Rows from block 3 of the encoder of a small masked image model, named by matrix and row number. Rows with one number within an expert belong to one neuron, the router's apart. Each number is 128 + 24 x the weight over its row's rms, rounded and kept within 0 to 255. All counts start at 0. Numbers have three digits each.
Before each expert's rows are labels from the 100 images, of 14976, where the router gives the expert most weight on average: "responds to" is what is common among them. Only what is clearly more common there than usual is listed. The data: Sentinel-2 satellite tiles (TerraMesh). In brackets: how many of the 100.
# router: router (encoder.blocks.3.mlp.router.weight, 32x256, trained with AdamW), inputs 172-255
# up: expert up (encoder.blocks.3.mlp.up, 32x256x256), inputs 172-255
# down: expert down (encoder.blocks.3.mlp.down, 32x256x256, transposed), outputs 172-255

# expert 1
responds to: snow or ice (83); main land cover: snow or ice (76)
router.1:112108154103157114124112095105143172124162141109131131123147108104150113109063118155099098154140138127091100126095138098141116162143116152148106147090146145089107115153169131115133131098130125127119095126144147145182141108084092135159119101144141153116
up.2:160118140130135177134167104173108096108146149111104091115094119143113092132122130113119118163137111152134141121102147127127108133148160166136133109123133159122113137166118180120120136077139084121124142163118144119182129134124102154126137113163114116115
down.2:124103127112141141113063136148156130132104110092142154109110131117129097103147116107112120088168126142097120161120141145139142156101131133122099112078129126143173127126099138116145146130104154122150137125138140139113130110142102133151137106117109124115
up.3:156137115128154102122129143130154115160132106137130101078141132118139133141137146124111110145136092146142088143088114103159118149124113159114154129167101131090129129161091153086133152151090182156123140130130128087156118116115125133161119122125121183128
down.3:117106119117109131139115105150119105132120153171120171166113096139113091102163084161122085095153121119148127119092124118134135075126129092128119120127107126135103135120149165134090144143127146155133086177094121134101136172173150138103118167154110131157
up.4:158108082135207107134145102167075109104085159134101138141135126150129062117109101092133110166099111139157096133087148152102125181103110152171132177146107105120087139150125108104146141075122144107143124143151115124145125170114093103170148140113113111092
down.4:114178140094137132083134123121146133130145133166120112153150155117101122127181099170132102131115132129132117150133086086135105158126150117139150095145093140152129123112090105154097106141161149174137095118138109131122110136112114161152114152142133129118
up.5:124108097146161092176107191148140165124120098133113102113131178124157145161074122124130113152140122163102112126167102085156130135167147095146138112115139101153138152080182131125146140110089125183090137135154110124081125092141128123122110116093177140149
down.5:136121146109111127129131165110128123154126173092121154135132116151146126086133139124115129149123169123132143089136151218151125081143188134136123124160125134154073159141117101149085102122134174152102163113112153094099119129113133171159129108119156141163
up.6:103171139146154154139131168136122189087093132120121087103125169143137090125127110146171144098093134129160156159099158090129082108144120155140124105105146136134194114146142111095131125164131140111157122108128136130102091116107098131138112139118104129146
down.6:117128089120138129129111134152165122072124131144097133116102145123095069114091092143108133123138133102108139105121127148112143204150112087130095071102110149169120127083102111134134124154111128139125165131139157107107135150124135176142090097137144150144
up.7:083129178142151098104137120067118137151159117147089120119113158140104068120138134131144113155094120128105143132145173128132136139124134136126162117098093105170128162107183167116105154149120105095136113151150119156121127097111131075144105104133111120161
down.7:116158104134140144143133103129153076127094085122114100084117146103114148158126121124128152155119169119111127142165136094090104171114125140097115174091164129121163136131126108140111125125101157112092143146145121110095127090132151091126124141132125172105
up.8:172115107135104132129163177099115106123145135127156172109106123155144132178156111132130116170140118093126132117100097090108103159102083116128151158090124157147143129091107120171155124112128142127144150124106086107136112164126116144101137127124083066118
down.8:154111160139106092102157133126141126119142127133096130165122155048123132124090082125167134092136101088123124158133114121156106117145147139117122144125122137155142137152134129081099143103141130142157146152132121139149124118078150102143143130141170127150
up.9:102148167116125145116114169127137157123108124142117121132123122114149107113105143119120102145109106157088084119149075117140180137128128152122148114135102142129134156150147129129116131134110178136099113137134126124124130121135146115136152086054103164141
down.9:158154114121117104110105159157128148154152126128103119067080140141143123090149139185128138154093120132158127094127129151102128084125169168154129106127157131130105145138112155122143088146089164163156138123164170117113142110104125094151125096124164085100
up.10:144175132139162118090116089094170128129108123152182096137183133125133154101113171123098063128153123108097139152128141189115139129146148127146129148114154148130107123148161102145138137083119178179111169116108133121144171093122149118110120129136148146150
down.10:135162130126115128117120111119097167117111156093160120197154135159119136138190145091096144070119128158117102153153121109083139084159124117098104103111099162133074121120136170084094116136117110107120159113159126134117159115125124108138122129096143184126
up.11:161120130140139134140136103109094096155099139155109116134142139135164103160118092113167119133131115130119104133100100093142153134098090162108136122090105101108158125109160098146153110112149117103110156105144117091153098171147113134122148129138158127077
down.11:089161122123111112092111115093139159136155181153161082129109117143139139097132098162122101144116114100118145139120147135081116185101194098114117164092113100139145136164135078157156160137107150158129110152137129127156096121126070134133143143095167057146
up.12:094101117095158119122148169163123136142106116155131147117099105141131121148131128124116158153170148125127116093131130171170117146130178118123152139154104134112118155115149147086111124092120092147123143133153080139107200117105116127137163089111165167155
down.12:104110162127131189108104176148140131182184134096120123104168118112134088092143098167118093167109121111126120119123165127148134077134116085148139151118156157122091144146185152109139112090132136186101120143137147108088132128123144156110129161134099093116
up.13:137123156120077121118134117105104106167105123119109155157119123111098137118117129125182098119119145117143130123150155117116123140112116136137127081135096152099134159115099190136144096161121148156167141130107107127133142150095104104105111102095158124139
down.13:178120098147122130119150139131136086143124156137115100129097147109186097135105120104117133103121107135119157124146139157094146097145114168158184083114139135158158145125149117120123136114124097123118113087113136132141078081116201098133150086103112117137
up.14:119121123122165119109138110144094156126152152158138155094101148156142111195094093123145122070173116109114169120104110098093139116118150181161142197137088142118151133133124164117136139124063145142119124165113119130081135135125169134112151137138174141168
down.14:102120134167139127119086121090128104124137100139107124117128130130162114129159091189129130151183136144113164122109088137115107117082126149115126139106130149126145155142169149120128114113070120142159153131140120097138115129143135121142106126111098147116
up.15:172095131162183118123138105154113157087144098097092130091122155086148143127135134157095113157124161160113134148123153108136131107152129190120104166095108131147095153144123106117133126133103130176076137107156187129156138135089130165127134096138171190121
down.15:144188139127125136169123133122096122138077111124103122145078106156113117115162118117145116100123154164125078063124169136131138095088105144133132082074131102105108168148123102173137139133178115143072148130150110067157152128135118115098132119092146142150

# expert 19
responds to: crops (65); main land cover: crops (44)
router.19:114139150078120117082178129142147141097147137118136153135122159118116170170163129089102133097126154115102103148096168125102149126107141166134138133095126138154111136127117106143116173123139121093138169132122141150074117120126117093122120140090137106118
up.2:140093144095147140155139131144138154087131136101163149109131119144132127083085139140163126086072132145124110107182169076130137105173153137113129115115149149125106130102152142158131121119110154126142122140180126097156128150101152148124128119142152156151
down.2:165104132098103136119181135102124156151151165146106136115119117134091137153098118148126148135116100084093139168116129145122113164134137088127079166157118163130182154130098090099141100145113151150128107067119116131089149134094124094145129156159137138187
up.3:123120106154118089164140110085075119139091160088151127162078154094142132152090134080169122104142149144124094167115105145127135087113111096139119125127114112095135120135121121165180098080149155148107114130099110094121110104141133103161138134136090136084
down.3:142145126134139099133127122138114121097157083133153155097117162082142115131129133141141163115094080153118129140117117067137126159162135099117142097112120112139175079105106147158157091131116110168183158145121127150119111079104113130099153146114149162157
up.4:182104155156128138162154113105157145127186170094086120150133120117141111088132158140141088100153111145143118124109133136097159115127145133136142136077165199071120113155137086144115156123140098132163168176161131106174134114115151124142146073145132141128
down.4:118170108129093147144167182127066111142115143124103123134095098139136171145145147117145150140116135139125116132139150115142103134125158145112130101141135135162162139129144112104145078129122196154132144104130110164168144101139131115144120128150105163126
up.5:149143110152127130156129123125151108128133152097152074161120134092126137113141165131139090126133092164135163106169125119117136125148096146120123163115091166109107112164164097168121108100158075146133157132141141134139114150191143128164138129133104109106
down.5:138112144126103151125111080123128143176106105126088126128141144150137140126126136124131135128148119107144134098135125138119068114102111117148084101133170142089139084117119152113132107106118131098153091115139092157150119161113110146133161128165132129125
up.6:169126126157137122139145123155139114108107161116111165148122119101153152091127119123132142121184075168137132149148149143112123094151137121175095064139137123114137096149102095109080118158153143141121174155141139169098122126103121157108113049099122136103
down.6:158165087131126149090133143105107125132178133090110132151109146125157133192116160126128142115139132112143128190127130092130115110101142118131103118112137157136162151149153092147147133160115153135126159115130096117138151147124081112117112104181094147127
up.7:092139082122142095115134149126130148176187093153147161125132139126152124192129108129122130124139123163134121109136085125190084165148154114146126144154134162096098119107117095151106131153137107095111110131116129121131138072104133109167147152144119115124
down.7:149112098117097138148126152134119169109151167121177104122139129158188156158124148104126116121133088071147086124123147063141103116102105148159163149147067109074128098157154127169139136126106119113149148119147110142123089129147139149113111103123103092153
up.8:123129110088168124095128064112131121147125136127164097101136133091147166165139119121095114164114119194060145120119123117159130123137107149145132145125090131119119126161167126145137110113105115164110124131111140106152169140106115098158091109148107124146
down.8:078148147136128127096138088146106151141082092138167153157138109090151147102122151137102145093188139112155095109124174102149108125142146100119090139118175119140120102150184129109143098150138129098170116119125133151120109144116128128081115110142133110112
up.9:156132173129131104116143087118141113125121129051136160130130118083130141093158109111121117154094110132118097102104135123166175108167113155126139143133121112137072139121157133143066141084144166115094170152179093136143164113104137140174111121143148131118
down.9:096123188111097151109160159128140137169113114155133105142140164125119128163169171176132147116094124107134117115124116141086070130126158097140127137131103114117161164130167138104145116138091137109119056086114108091115132150152169140103130158128114113147
up.10:105088132116164158121150092129134158114145145165154114119161148118116125141126108164074123147148045172093147129093123123119135091182133124113085112143106139148154130122120126145116071121145124155088132111158169143129131136119107136127159073065149166096
down.10:140141120134126148104139101168152090089129128127153156147118128126135119146121155148119097084142136122146097135122160090185130086134176115185101101150120131103158095128078137130143141094173128127146117083106128163166069143144095107144115127165171126165
up.11:133143095111150148127130101128097111151092150175137117082121154131160119140096183112140134129148106147155131177096110103106151170160085130138107119149169120153123136148145141137148123135111146131114140108115116144082107160083107144111124106159132146104
down.11:111123165117147095125113086151119133118171112081117112140157110104125112163148145136080103123106123191101149135135137122153136142156121094117167153121155097135096159168135128121153169170083143132168139119138115088146118122127118131100128104119176160099
up.12:164118111123117163094125136157070109125133132131077109173123129098130163099110097140117141117090155139120059108117101063121123149148093097150121109119129123105168135150144122142085153070136118140092176137148088077121133084124140131162120106116157130145
down.12:062129113097120127142099081096142163098128152116144125113105135153138125145114091122122118166150139102146152100103203153131145104155102142110120128151110116133100157125111123099114099122145127134135120151162140163137128126127127109155075074143098141140
up.13:115141093139138158099154104134134119104131132126137138107136163115133141094086130124074086122114103112123100138166127097131142098119130123113141103127144151108116117132152114154111146090130169149149136151121114148125109096102075119134119120089161174095
down.13:160086135153123157139149113131170154151114110107143107106097166102149113105107116179112133120103125093166137130139126142142131160143154108141114132130185112156159150132115128136118154141125092123110145129151121132114136113142130178104080128138144150159
up.14:104100129135104171154135109121136114149156119135085147099140121094102163109111144155142126147139142141141114106126142119125178135166113094105122125125102164119130130122138139125139141132196137144111136176163140118121127139080152101099073083124136124118
down.14:112088120111104123140135155126084136145130128116146092129124100150178099141160127117112124119114138130154125137132143114103082134150173150106092114120139100155113152103130133124137131108144109123142122096136099104118113126162107102097151137131129118204
up.15:104191120122130121123104136099132138123155105144101130108152128175116117134133108157153138152149114122124131094162103101114116122133133130093171140136193204087109132143146114109114096143105153108106154172149117145122180180150148102130129111102119100143
down.15:138133118149143128098112094164119123110158096156133128138110123163144131148093124156116111117164136120103114102127156083124134106108121165129112137086184115111105100124146133184141082102133117106167143127164133071159113145119093141115150104150123141096

# expert 4
responds to: snow or ice (68); main land cover: snow or ice (38)
router.4:097127118150086139107132092112134160137139141100087150154093152141133107097176126138138098128115105121135087083063115103167113085153167099127098132117126132147092129125099143108131123134146144130159094121117133118166114141133161137128132125117151134128
up.2:152148090148105119123154133150100107148145169180133115148093096139122120098119134176098136126139124134126097084122128099112149088109133097150134105150137161139066122144106145157113125154143121102132137167082123108154151159134095139128114107138091121067
down.2:186151107145138115130207129133128152136140122153133132142176112123158102164103158142171117111145118130127083147157150103091164126114147099128136123150106102072155103131164115157105104115152141128160143127128100170125153111113112105116094157089138135148
up.3:114103189117137094140122128147139139157126167146148111123097108104111128100144117167135113158137131119130117145117096148153144124077115084088103113116107127122100102125126066112119110105189113125111153133125119125139102118126157174105127098153095135150
down.3:107135116134106184153110102129139102119142062123128119121166151141097120131075133091128119130093172097123106125134139128105116119130173152130161173153151180099133106147097110133118108108143146171156153124117156138112090103140105128139150084138084097111
up.4:080105119103145111138099130110105146108163115129104144094162183148086088133126113146111122165112125140147133146148150149122146151179158115131117136100108112157140138114122130127141082115130146126109112106134096129154159119154137115114122130151128140165
down.4:122116123160117157164128119105137101168137119129146130140139130129114084113117128107137139124126165127140101151164126092121105104140088096092130161132154130130098111108096094153159153074159110182147122170139139126105102114129167117155150145118201176124
up.5:153080130135086136116133112104112091118164118116110097174169125116098169136148152138181135132125153120094122172151134097135109076148125084103174132138103119142194144118117089104143115138131090133153127129125089130132094102099142126157108113133150132121
down.5:112111173109132078160102164149159100139124113147116114093136088137138094132124136118093103125165142108121141114129084178106098127083141107114099089109119142123107096157128091131100123109118151101091173162150107130151070093107144118114130137114124117092
up.6:127073141100147153149118125137119147116200108093109103126139190123098137150182129155111104141096141175103142161128108109081140162105155106154165130121112070135087147125127126130109129092119090104126145135126143091134147131133120107116159152188135191156
down.6:110144139158115153148139174077071113135102161129136132129158109137155127117148141116139138103119132095139129155137070125152128119111098118131147112124132138177142155104097100111145169124166122080118123145174145150106125128113111156109156134082137063108
up.7:129099128094107115146138111120102154101127145135140144208145115133158161128131130147149186097111160123095126126126131137127118135123113176164135109102172092133102124159120138119148136132130105141130119119146163093132123086102125094076097105159135131152
down.7:155109109123137105108129110160125106158107104162103160141118127113107132147159119127131188139122141150126099123110148180134125189124098107120127119169100141116124107169106147137096065117127144117141132109116097153113086132155147165104143142146151127095
up.8:120109113132167179138121173171130096099129129140117116079091169133112115154088140160169155131083156145051089144176114141167151119140137102121138134144113155094111148118148149114137118115173150107135103141092115142104154117157113123137145104095096152152
down.8:151094180170105148126162147113135148159139115129151119140101086105083117124160126130094123107144127156147097158121119101123131136125159161100136123097163139130147154152116137127138156134141149132127106100120119115117138119062118114087079127128138113095
up.9:148193129118143161144114100104178144147125144126148102113160128080142138169110115155150111135166140147111182113080110127136107123169172145159068150121091114156067140161158131111096123127126100130139125128125106122111130165122122107131093127148110162158
down.9:132098093109144164156133098129077108136100152098148103094130174084178115115122116142118124118136167141112087131112155145143112116086106087149120135158127110091105147164120098130167096150129109153093132140151130120115164123122139141141113131127180092097
up.10:136099118082140123165054123150177094140111120152114137152120108120130145108119102071121144099128102144148160111122142110073114135175159109144121119113109127159070133129157112098074190183146133147133096120143130114126145107093142143135136119102122141142
down.10:130140126137118080137161132133139161089138118151122129123125122123104150105120117129138162120097141097107171142140145104129099152093103142131158142116156104159114160167154102111150163163104110127115114129116115170108142128094155102137094115078160113127
up.11:116144132126134133135146108127106106111135146135152087147149128087150133161149098149124091104114110091126095120093114141126105096149128130151145146117112108128129133133174128135065147136132115160137089130153137159151194157154130115159110097116141162193
down.11:124120087118127134146157135147103135114107108163123109118127115144147091143143104122135177117133132094149114160100142132113155155117095101118117132144113126107064120182136124123116113126108140154091144116151134090126168112112157160104083157140131124128
up.12:130162135105131149149103137110111149105091155165123153087146133120091153122107117137077089110168107163114150140135137111103143123102082173116114058133103086129119128103098146124091108122129147133104143135131127133107118083104143141141101094153148162137
down.12:128091105173152104111104105165126089114137127147123133094161167154152138171135074160124136121130103117099140140163143102150135117141074114113154131104127142142155133131097150125096143142099120127139092159125124153101128111139161144121149100076160164128
up.13:138160122104162092131101120143152121108094115151152149151081115108142127106097076102082144147148095158129170102113112160095134131117161108155068096115130112123117118160150142105122155134107171102138177118115106107127165141081143142179146109151107128115
down.13:100118189119144143158143112128157094133160137143149105082141160113139130155097116115137133151119135132131129140120099121145117133106139119118095135107131156098119152155126114116129132120120086132133095144163149123156137149119158088154148161125116134115
up.14:137129158147162144150116144110161106112152139068132116131130140125152132128154103108168117138113099155140164122146113097145142169123110119128152108125123126101078108169136153101110121105143073136129130151121097141114153137146109107193116129109145150122
down.14:179167116138153148106124128126131103125062110137145117111135139115102104136152158128149095152134139143171101146129162134126076117108151127113192133146109134156159183131086131115144159192126183103109150125145122107119115129115100129102125085145122111138
up.15:149165133109171122162116145134138123112092126100107163154150114105127161106052147113108161139144172157098090169133132108136116089110108112123116155127148130142109124134098092114092110133150108147125123184146099120123128106143125125122118160157132130158
down.15:135086124121132145111118144129131119112112136111121143119138096107146122101117154139143134124091131104081100188111130111142127165144181111172128132143144141134137137118148115131134111093103096148071128103124120110135115142125133128114164178116152121091

# expert 29
responds to: water (71); snow or ice (50); main land cover: water (40)
router.29:092135159096142139126148138124108146131128115189071168107106150137139112092140129125107121118141122070113123163116130146153090159094114176162135151147166167117130111106103108158133108109088164142169145159124115112119138129120166150097129163111148108146
up.10:118146155107160117168129129118108105135153131149075099149110134124114096117138126147091122163165151107147164101125133157121097149187150131136099086154126106144148151088122105130153142110126163149110112115130113130145137137052122153142145137144120147118
down.10:095125152075133124124114119135123105104114113121152149109111165135147140140157120115126144133129135139160098143120092132109142096141142122193100105088149156123136174194147174113130128141158151124111119107126126131121118157074131075137103092115112151115
up.11:096155113122127109112149135114118111131113118100158098090123111133148107080166140151132128137122149094148132151140140144161120109090126115127144122121141139116162102116140156191161170115188097113147116097142160125118138168169101148123134129133102143127
down.11:160091097114157127133139136137144154128124131126117127142144135128098139148150138137160133120106144114106095136116161119173137104179138050123110171113163076106139131160139104112148122145106110102117118133118111173142159089138122143121135101112111111131
up.12:122139115108126162128112123095127135135143111137123129180107120139079118134096126141124146104109137068116186120178146157157130102121143168126116106101163112127111104121147115090116100113103135165164121134162111094093120135148125112145116144135116073123
down.12:123132093138132128113098123108130207111130126147125140117121124154103148153105158134108116137165202118109147124093111108102152128077116128156091095139136132171094079130149162120112090124129164095153119112124191134128127128133139121127115116164126137131
up.13:154148156132131173090112087165074143147159111139092143096135110095099095121138128184151119173155147145146121137141107133136125118144127082121139098150165109134133150093154140122109165162109080110145164142092095145137137135165136129093145144089126144110
down.13:097120105152101151171146155104103146154127090121109124088133154170095146158136145112127088135163149130132118119143151100177133131099153159121138130164147166143101125131070140097127120139137138151117177120149152095081116116154113135141082111108105154160
up.14:099181129113111093093139134142145134164132110140127136103141056135127147145120142182098080120147133170123130142137164114098111148096150172154129112140123123153143082126138127134093137155142154152116125107126105169125122106118133147150095125096170133162
down.14:121105157169175125155141164179126141094128145073137139106155132111145094139149107128165087139132149099151118131122104047109153163089133139111140138174138111118102190135147146096155108161144188114116175160136152119137113128127110114124152115139152148108
up.15:143140139148099179114118131094122120102139146111122085091133128094120119120140110144104154105159095107134154139169135148123198089083123119138130114110125139128155174157126170146117105109145106120127144104144172149138151160119101131135134095135169132146
down.15:166100125126152133150133168137146104102120126138091144121118158110127088155139104119115107172097105109111101185116106140142119079075101085101159141142143155149140193128104130149143116182125134158144114126056111140102150154112145103138185132122181113117
up.16:099172142130121124125128109132138130112155108117155154119165108129138146092124134123091120169090098112108086162128174160138137143141127168146103140169114156153156118182101143112103112134103118182123115140109136186148105113078142151150109126149176130120
down.16:148152110170141150128130142148125125115137104110150102119148139107112116122146151116127130134166130142126115107159116089163071081105135098127103145148089135149106132100156098150149163180132127162125081139144122109118124108141109108120125106144109201153
up.17:134190140125147196093131105145112126164144117138142131118152147144124174145131125128168121142095120144117103099110084194153120151150122112184090136144131133100096118122106132130148140123131076110104116136113126128140115117165138115129165157140105153129
down.17:129128165128121120127140092106194121152171151119117129109106114128114154116145139127144135141132180149094142115125115147162101085105134108133151125186153115131111129116121135120115085154135137126111136134148176116086125125127151159146100106096141161168
up.18:096151143103113138145090121082121151119137129069178111143164128058130176115137131140121168078104094144142131148108103105100127162133114122131124126127110111110119152120105095100186125149117077119108131101150098082155136120131128110131111100176141132102
down.18:103172136077104120094144080142133156085148126138125154124129137141142149148122148131131103162095125158130156143100109117121100134122136104103153126166168129133108097114140127121131115135096121140098122127121090160104126194112148123144166133111154152144
up.19:118081199093104109116119106122115135128096164178132173129126146128146089119077112121115141139092172134129104130137098194134141124162136125116103094135150076150176107127122106094089118122139139117175157132098142115156105124102151109128133139118129165142
down.19:156121109160157130150166151103111172100134124144109155092127125122112130149164108115115160124119116125127133155158143091069145145111090141123150106100140137137136134093112155185128138167115090172133118161144139096134131147157136123099119146155095121131
up.20:191098167153121154129134147084152119138125104084086107081143111127132132126124106153122147152104129132132129117118135149156094138090132123126146145159155117153120098127100111159091132156138113115158139143118141152159135169132155133149131152088161129150
down.20:155114108152114085108114169100141113162136120098162114171095145122152122157107101117153121157091127155105137107154111078165098138104115146116082141132110131119122141117107116097126121130096113187132119137105128109102120122135149115103135159131142136126
up.21:105165140132131166138149120166111089106124134101125109098150108107150123128132131146162128096142110120130132114149183063090157094108144097098152075111112133097146138137115172123150121153157114123199131127098157110135111134130128131143130110184175121167
down.21:111096081176147170129107120090097120156073167114145126161158130107127145108171159104141109103119106135140104147160140123129100106186123074083132115156121094124130118112119117128120086108140157108154119153143127185126092128099111113137138141129118051145
up.22:119165106156147129104113149162144127091131137114113153144104116132167100164118095122132141160109150110109146159135135108129121125075124150100108133103126133140168139096102116179144132105095096151137167120142094131099138124143124132123099171098099104129
down.22:116095131121160106111101128088121127104120125150155122120073169103127135126107098138112164109115105107091160160096113107153147143146131142147139146085147163142151110159125120102131118125118100096141150175098103148117113150123103132124154145137172101069
up.23:155097155114118167122106127136144076141140085120099143172092099116136162149112155105071151113150140143127148114082116151162138170137127153165118166121155166134073136143098144117156104105133127114160115103121134092080130114108134102146108128057120116122
down.23:147132151122129106122116119137149113121156095146107124135156143165099097120129130126152092144102106136095159156158099097107152124093084094151154106127115151105115142126186118153112123159102149174179137147104072101127084161152173123088137120157111172136

# expert 7
responds to: snow or ice (62)
router.7:156171142146110173144166090120150106108137101093124099128112166126127127121146107107164114120128154168154162090120119131094155072138159102136149106132128145101101118116150150123117127119145157141148115099138094111100135204135147156139095171131143107141
up.2:128175134139166150122163112137128123137084123099160121129128121126110130125178141120144095097160095158119107133146116104158130141090130175107118149113144129144080104123119102096114066127114141110084152135133140161120129195076058136127108127171115145108
down.2:080137128112139126128159124097087183113101156151135111075156126138193097129096094110146104156188143134141036138088105135120144146113114115129126113140113126092102136106164125131152081157134158155136123138152139129131123162103104086140114118120142130173
up.3:153122154132150107094099092130127188131148156145148094111152128121141158116159138175098132153128169075112088130126151164155162128096097162163141131118171112119105115128144157150116104130132120126119091102159113113094130125178127129124112127093126098143
down.3:132142104135087105081116153145113125112134134118107115137129132166126160127118103152130107118135154108116090107108174123105139086148126150165122139128090140157135152138101100144121142111140170143140126131130143098096131101108120123139118144173152132118
up.4:126144152130107186112111136118127121146127099139121080087128107110123095097139137112120122173167099162158162174134125094103121128150136139110154135165069142118125119142155142095124129175134124150158140101147117118137137119164108182162122099093119128146
down.4:115096149127186144141127088150131079137143124118116144088171148093115127153124178096057148130117112110080144169154121176141171110123085103166147128139159097106149121109110112120121130158141106142139156167133125148157141146114127126103092163126092140148
up.5:104141144148103136123121163132134149151139138133142145148181080117162142140148111171126110097135134127136154097136119165116170124131099196138166128096144153149086099177131134108074116094101091082104155140137126142127114124125104104152130140124124133165
down.5:078175106087095121116086093087135157164102132160135128179146137176165131150124078104115137143135105127122087142103112114131154100172100114085110138102107094161132172129124118119128105126104155114104123125096142126130106114142134116096161169104140127102
up.6:155151143157096143108177110121104108149084098120114130099129122128097172108148131112168108114120142109162123133147115119152126086163119130085104113126186125105109120138140161123098140124169146127099135090095101142110091131152093123126120143120167099133
down.6:142112129115129148118162178160156105153101127089142092123152143149139109114153150113121069143155098139149102144129174153120132107136175106111126107139106119118124151125104117140134175140141114129124109110089104105187161142132128156128135141098150145104
up.7:119112141156195135148113112102115121114140116079140123151157172127090083115099119119156118124137065146171100121115100139179111180136122115147141141127136154160112169118120132154140135127169105155146101139139161156082120153130109135117147096133110127142
down.7:110107110133150153195128149174110128111129136097131138106103122141104084170151120154154141105149160106126142127135128123138132135132104121120106091107140140133141160166117126073164079142163148118127110120138118150091148177071097164134123087152115135138
up.8:147097119119080137122162167143118122128125173106116125132166112163128152116156129080125123098153079137101114145185092166110105127115134128152149161126162142123116135150141124082086142141091099134131135129108099119148150135103152119127157114156112125140
down.8:121127134130185101085082094135116134151142093129092098097128152116133153117124143109118092113159108130129101158116126149125133121131135125134087131140183155147111187161165164123121124162141094144126104177089148127128142147140153135157144130102120190103
up.9:147123110153149083122163127163160148083112171125112138120090159081097154121172109157113112154157144102111153159134129113160136168065119163149130140130083099123126138086097135137124113132134136112097166107131080131088155140135149120149097100151089104087
down.9:148126177166124154140132150083106124110145152133123104119154125156124097131127127126093157123078131076124135111135129143113149129091155123162139117125118130127156118104135149128149140107115101113194141163150185112111071127095128117172113139131152086151
up.10:125117140137097088114151166139158104106133125160102143132163114128055096158132113119099086171095122118118093151142124124140094162114128161115103085085128152132176158115140095117119143150143117073125167155141114130117141136111131125157131119138152084139
down.10:105113125135149105140124150087154146151156152148108120097112099109195144152156143140118114111110127112108094142099131130090115097081099124183128116097107133155162131080108122114111121113125105166120167149126114070113101074142120125178153123140094086133
up.11:134132090185114104101117132117134130068128098115136109172123128138128155092213158114134125151168148144165164172110084121172154159143143150108150170134141121130102145085136135127124088119109169126182099125146107131169146127152112114128133092126085124118
down.11:115145143120147153118116106166117165129099144161158090072129147114137117136142149126120153142093166099124158134126151157126108122107088136128111133123133122067169111132108117166134148164167147184147161118123140128074087136131072165155119144110130104033
up.12:130128142117056142153126115098121117161148121113128116115176116136124148111105173141155142160116175142130107131096176126124147158145136154185194166140073106088130129137191122123144147120135125149094100113109152123148134082184163103130143147120134169174
down.12:111164089098152148151132114126147115125126116094131137110057137104112129111099114125116130174144125128148136183120152103156144116116144079168134114128111130155136126135105148147127114171155100163163144111120096136077129108114148119160123111139125143150
up.13:136096116117110162158118089130146130112172112150090128182113085166122130103138136105098130133137171159134155114110148139151115136143108141103128161100093080079087137164132171093124099186148118121129083128113144145087134129136133148091125080145147113170
down.13:103129128139123135163144113086116146093140138111148140154185127122141147109138135129097159147144113150117123195101133103110130159126110107197113127132116150154171147135100124174134141113176147112146113082158137160115068128130117139124140112147111109111
up.14:143121110142139146114144098122169130118098130146135144141157126126158091150090122117136136096096155138124108130097113056080098132156059086105152128143134155108139088095144123134120121142078132123072088160113177124131152118118093133143105138131122143127
down.14:130141122102117088131139128140143128144150144096118162105164145167162140162121133127146128161125148076167110152088140168123119163138159171116143146184120109159163124131115130112135130122131157134112143071115140161124130186123119151160128129138174122123
up.15:150152154105148126088122131146099114136153113160120101151134154167139077156113128108089128136120100120185172100169132108125115147170096168121121097098116129150102095127151130126089122146147109079127093160119154108138125147150113150146131095114107119114
down.15:126107106128136138153183156155099120085120175132140082176102170142149158167086158138113086125149138176115148137150174107087103122130101123142104145097147132096101126091130119126115132130121110169139115113098087139117188162117112125112084165113137157145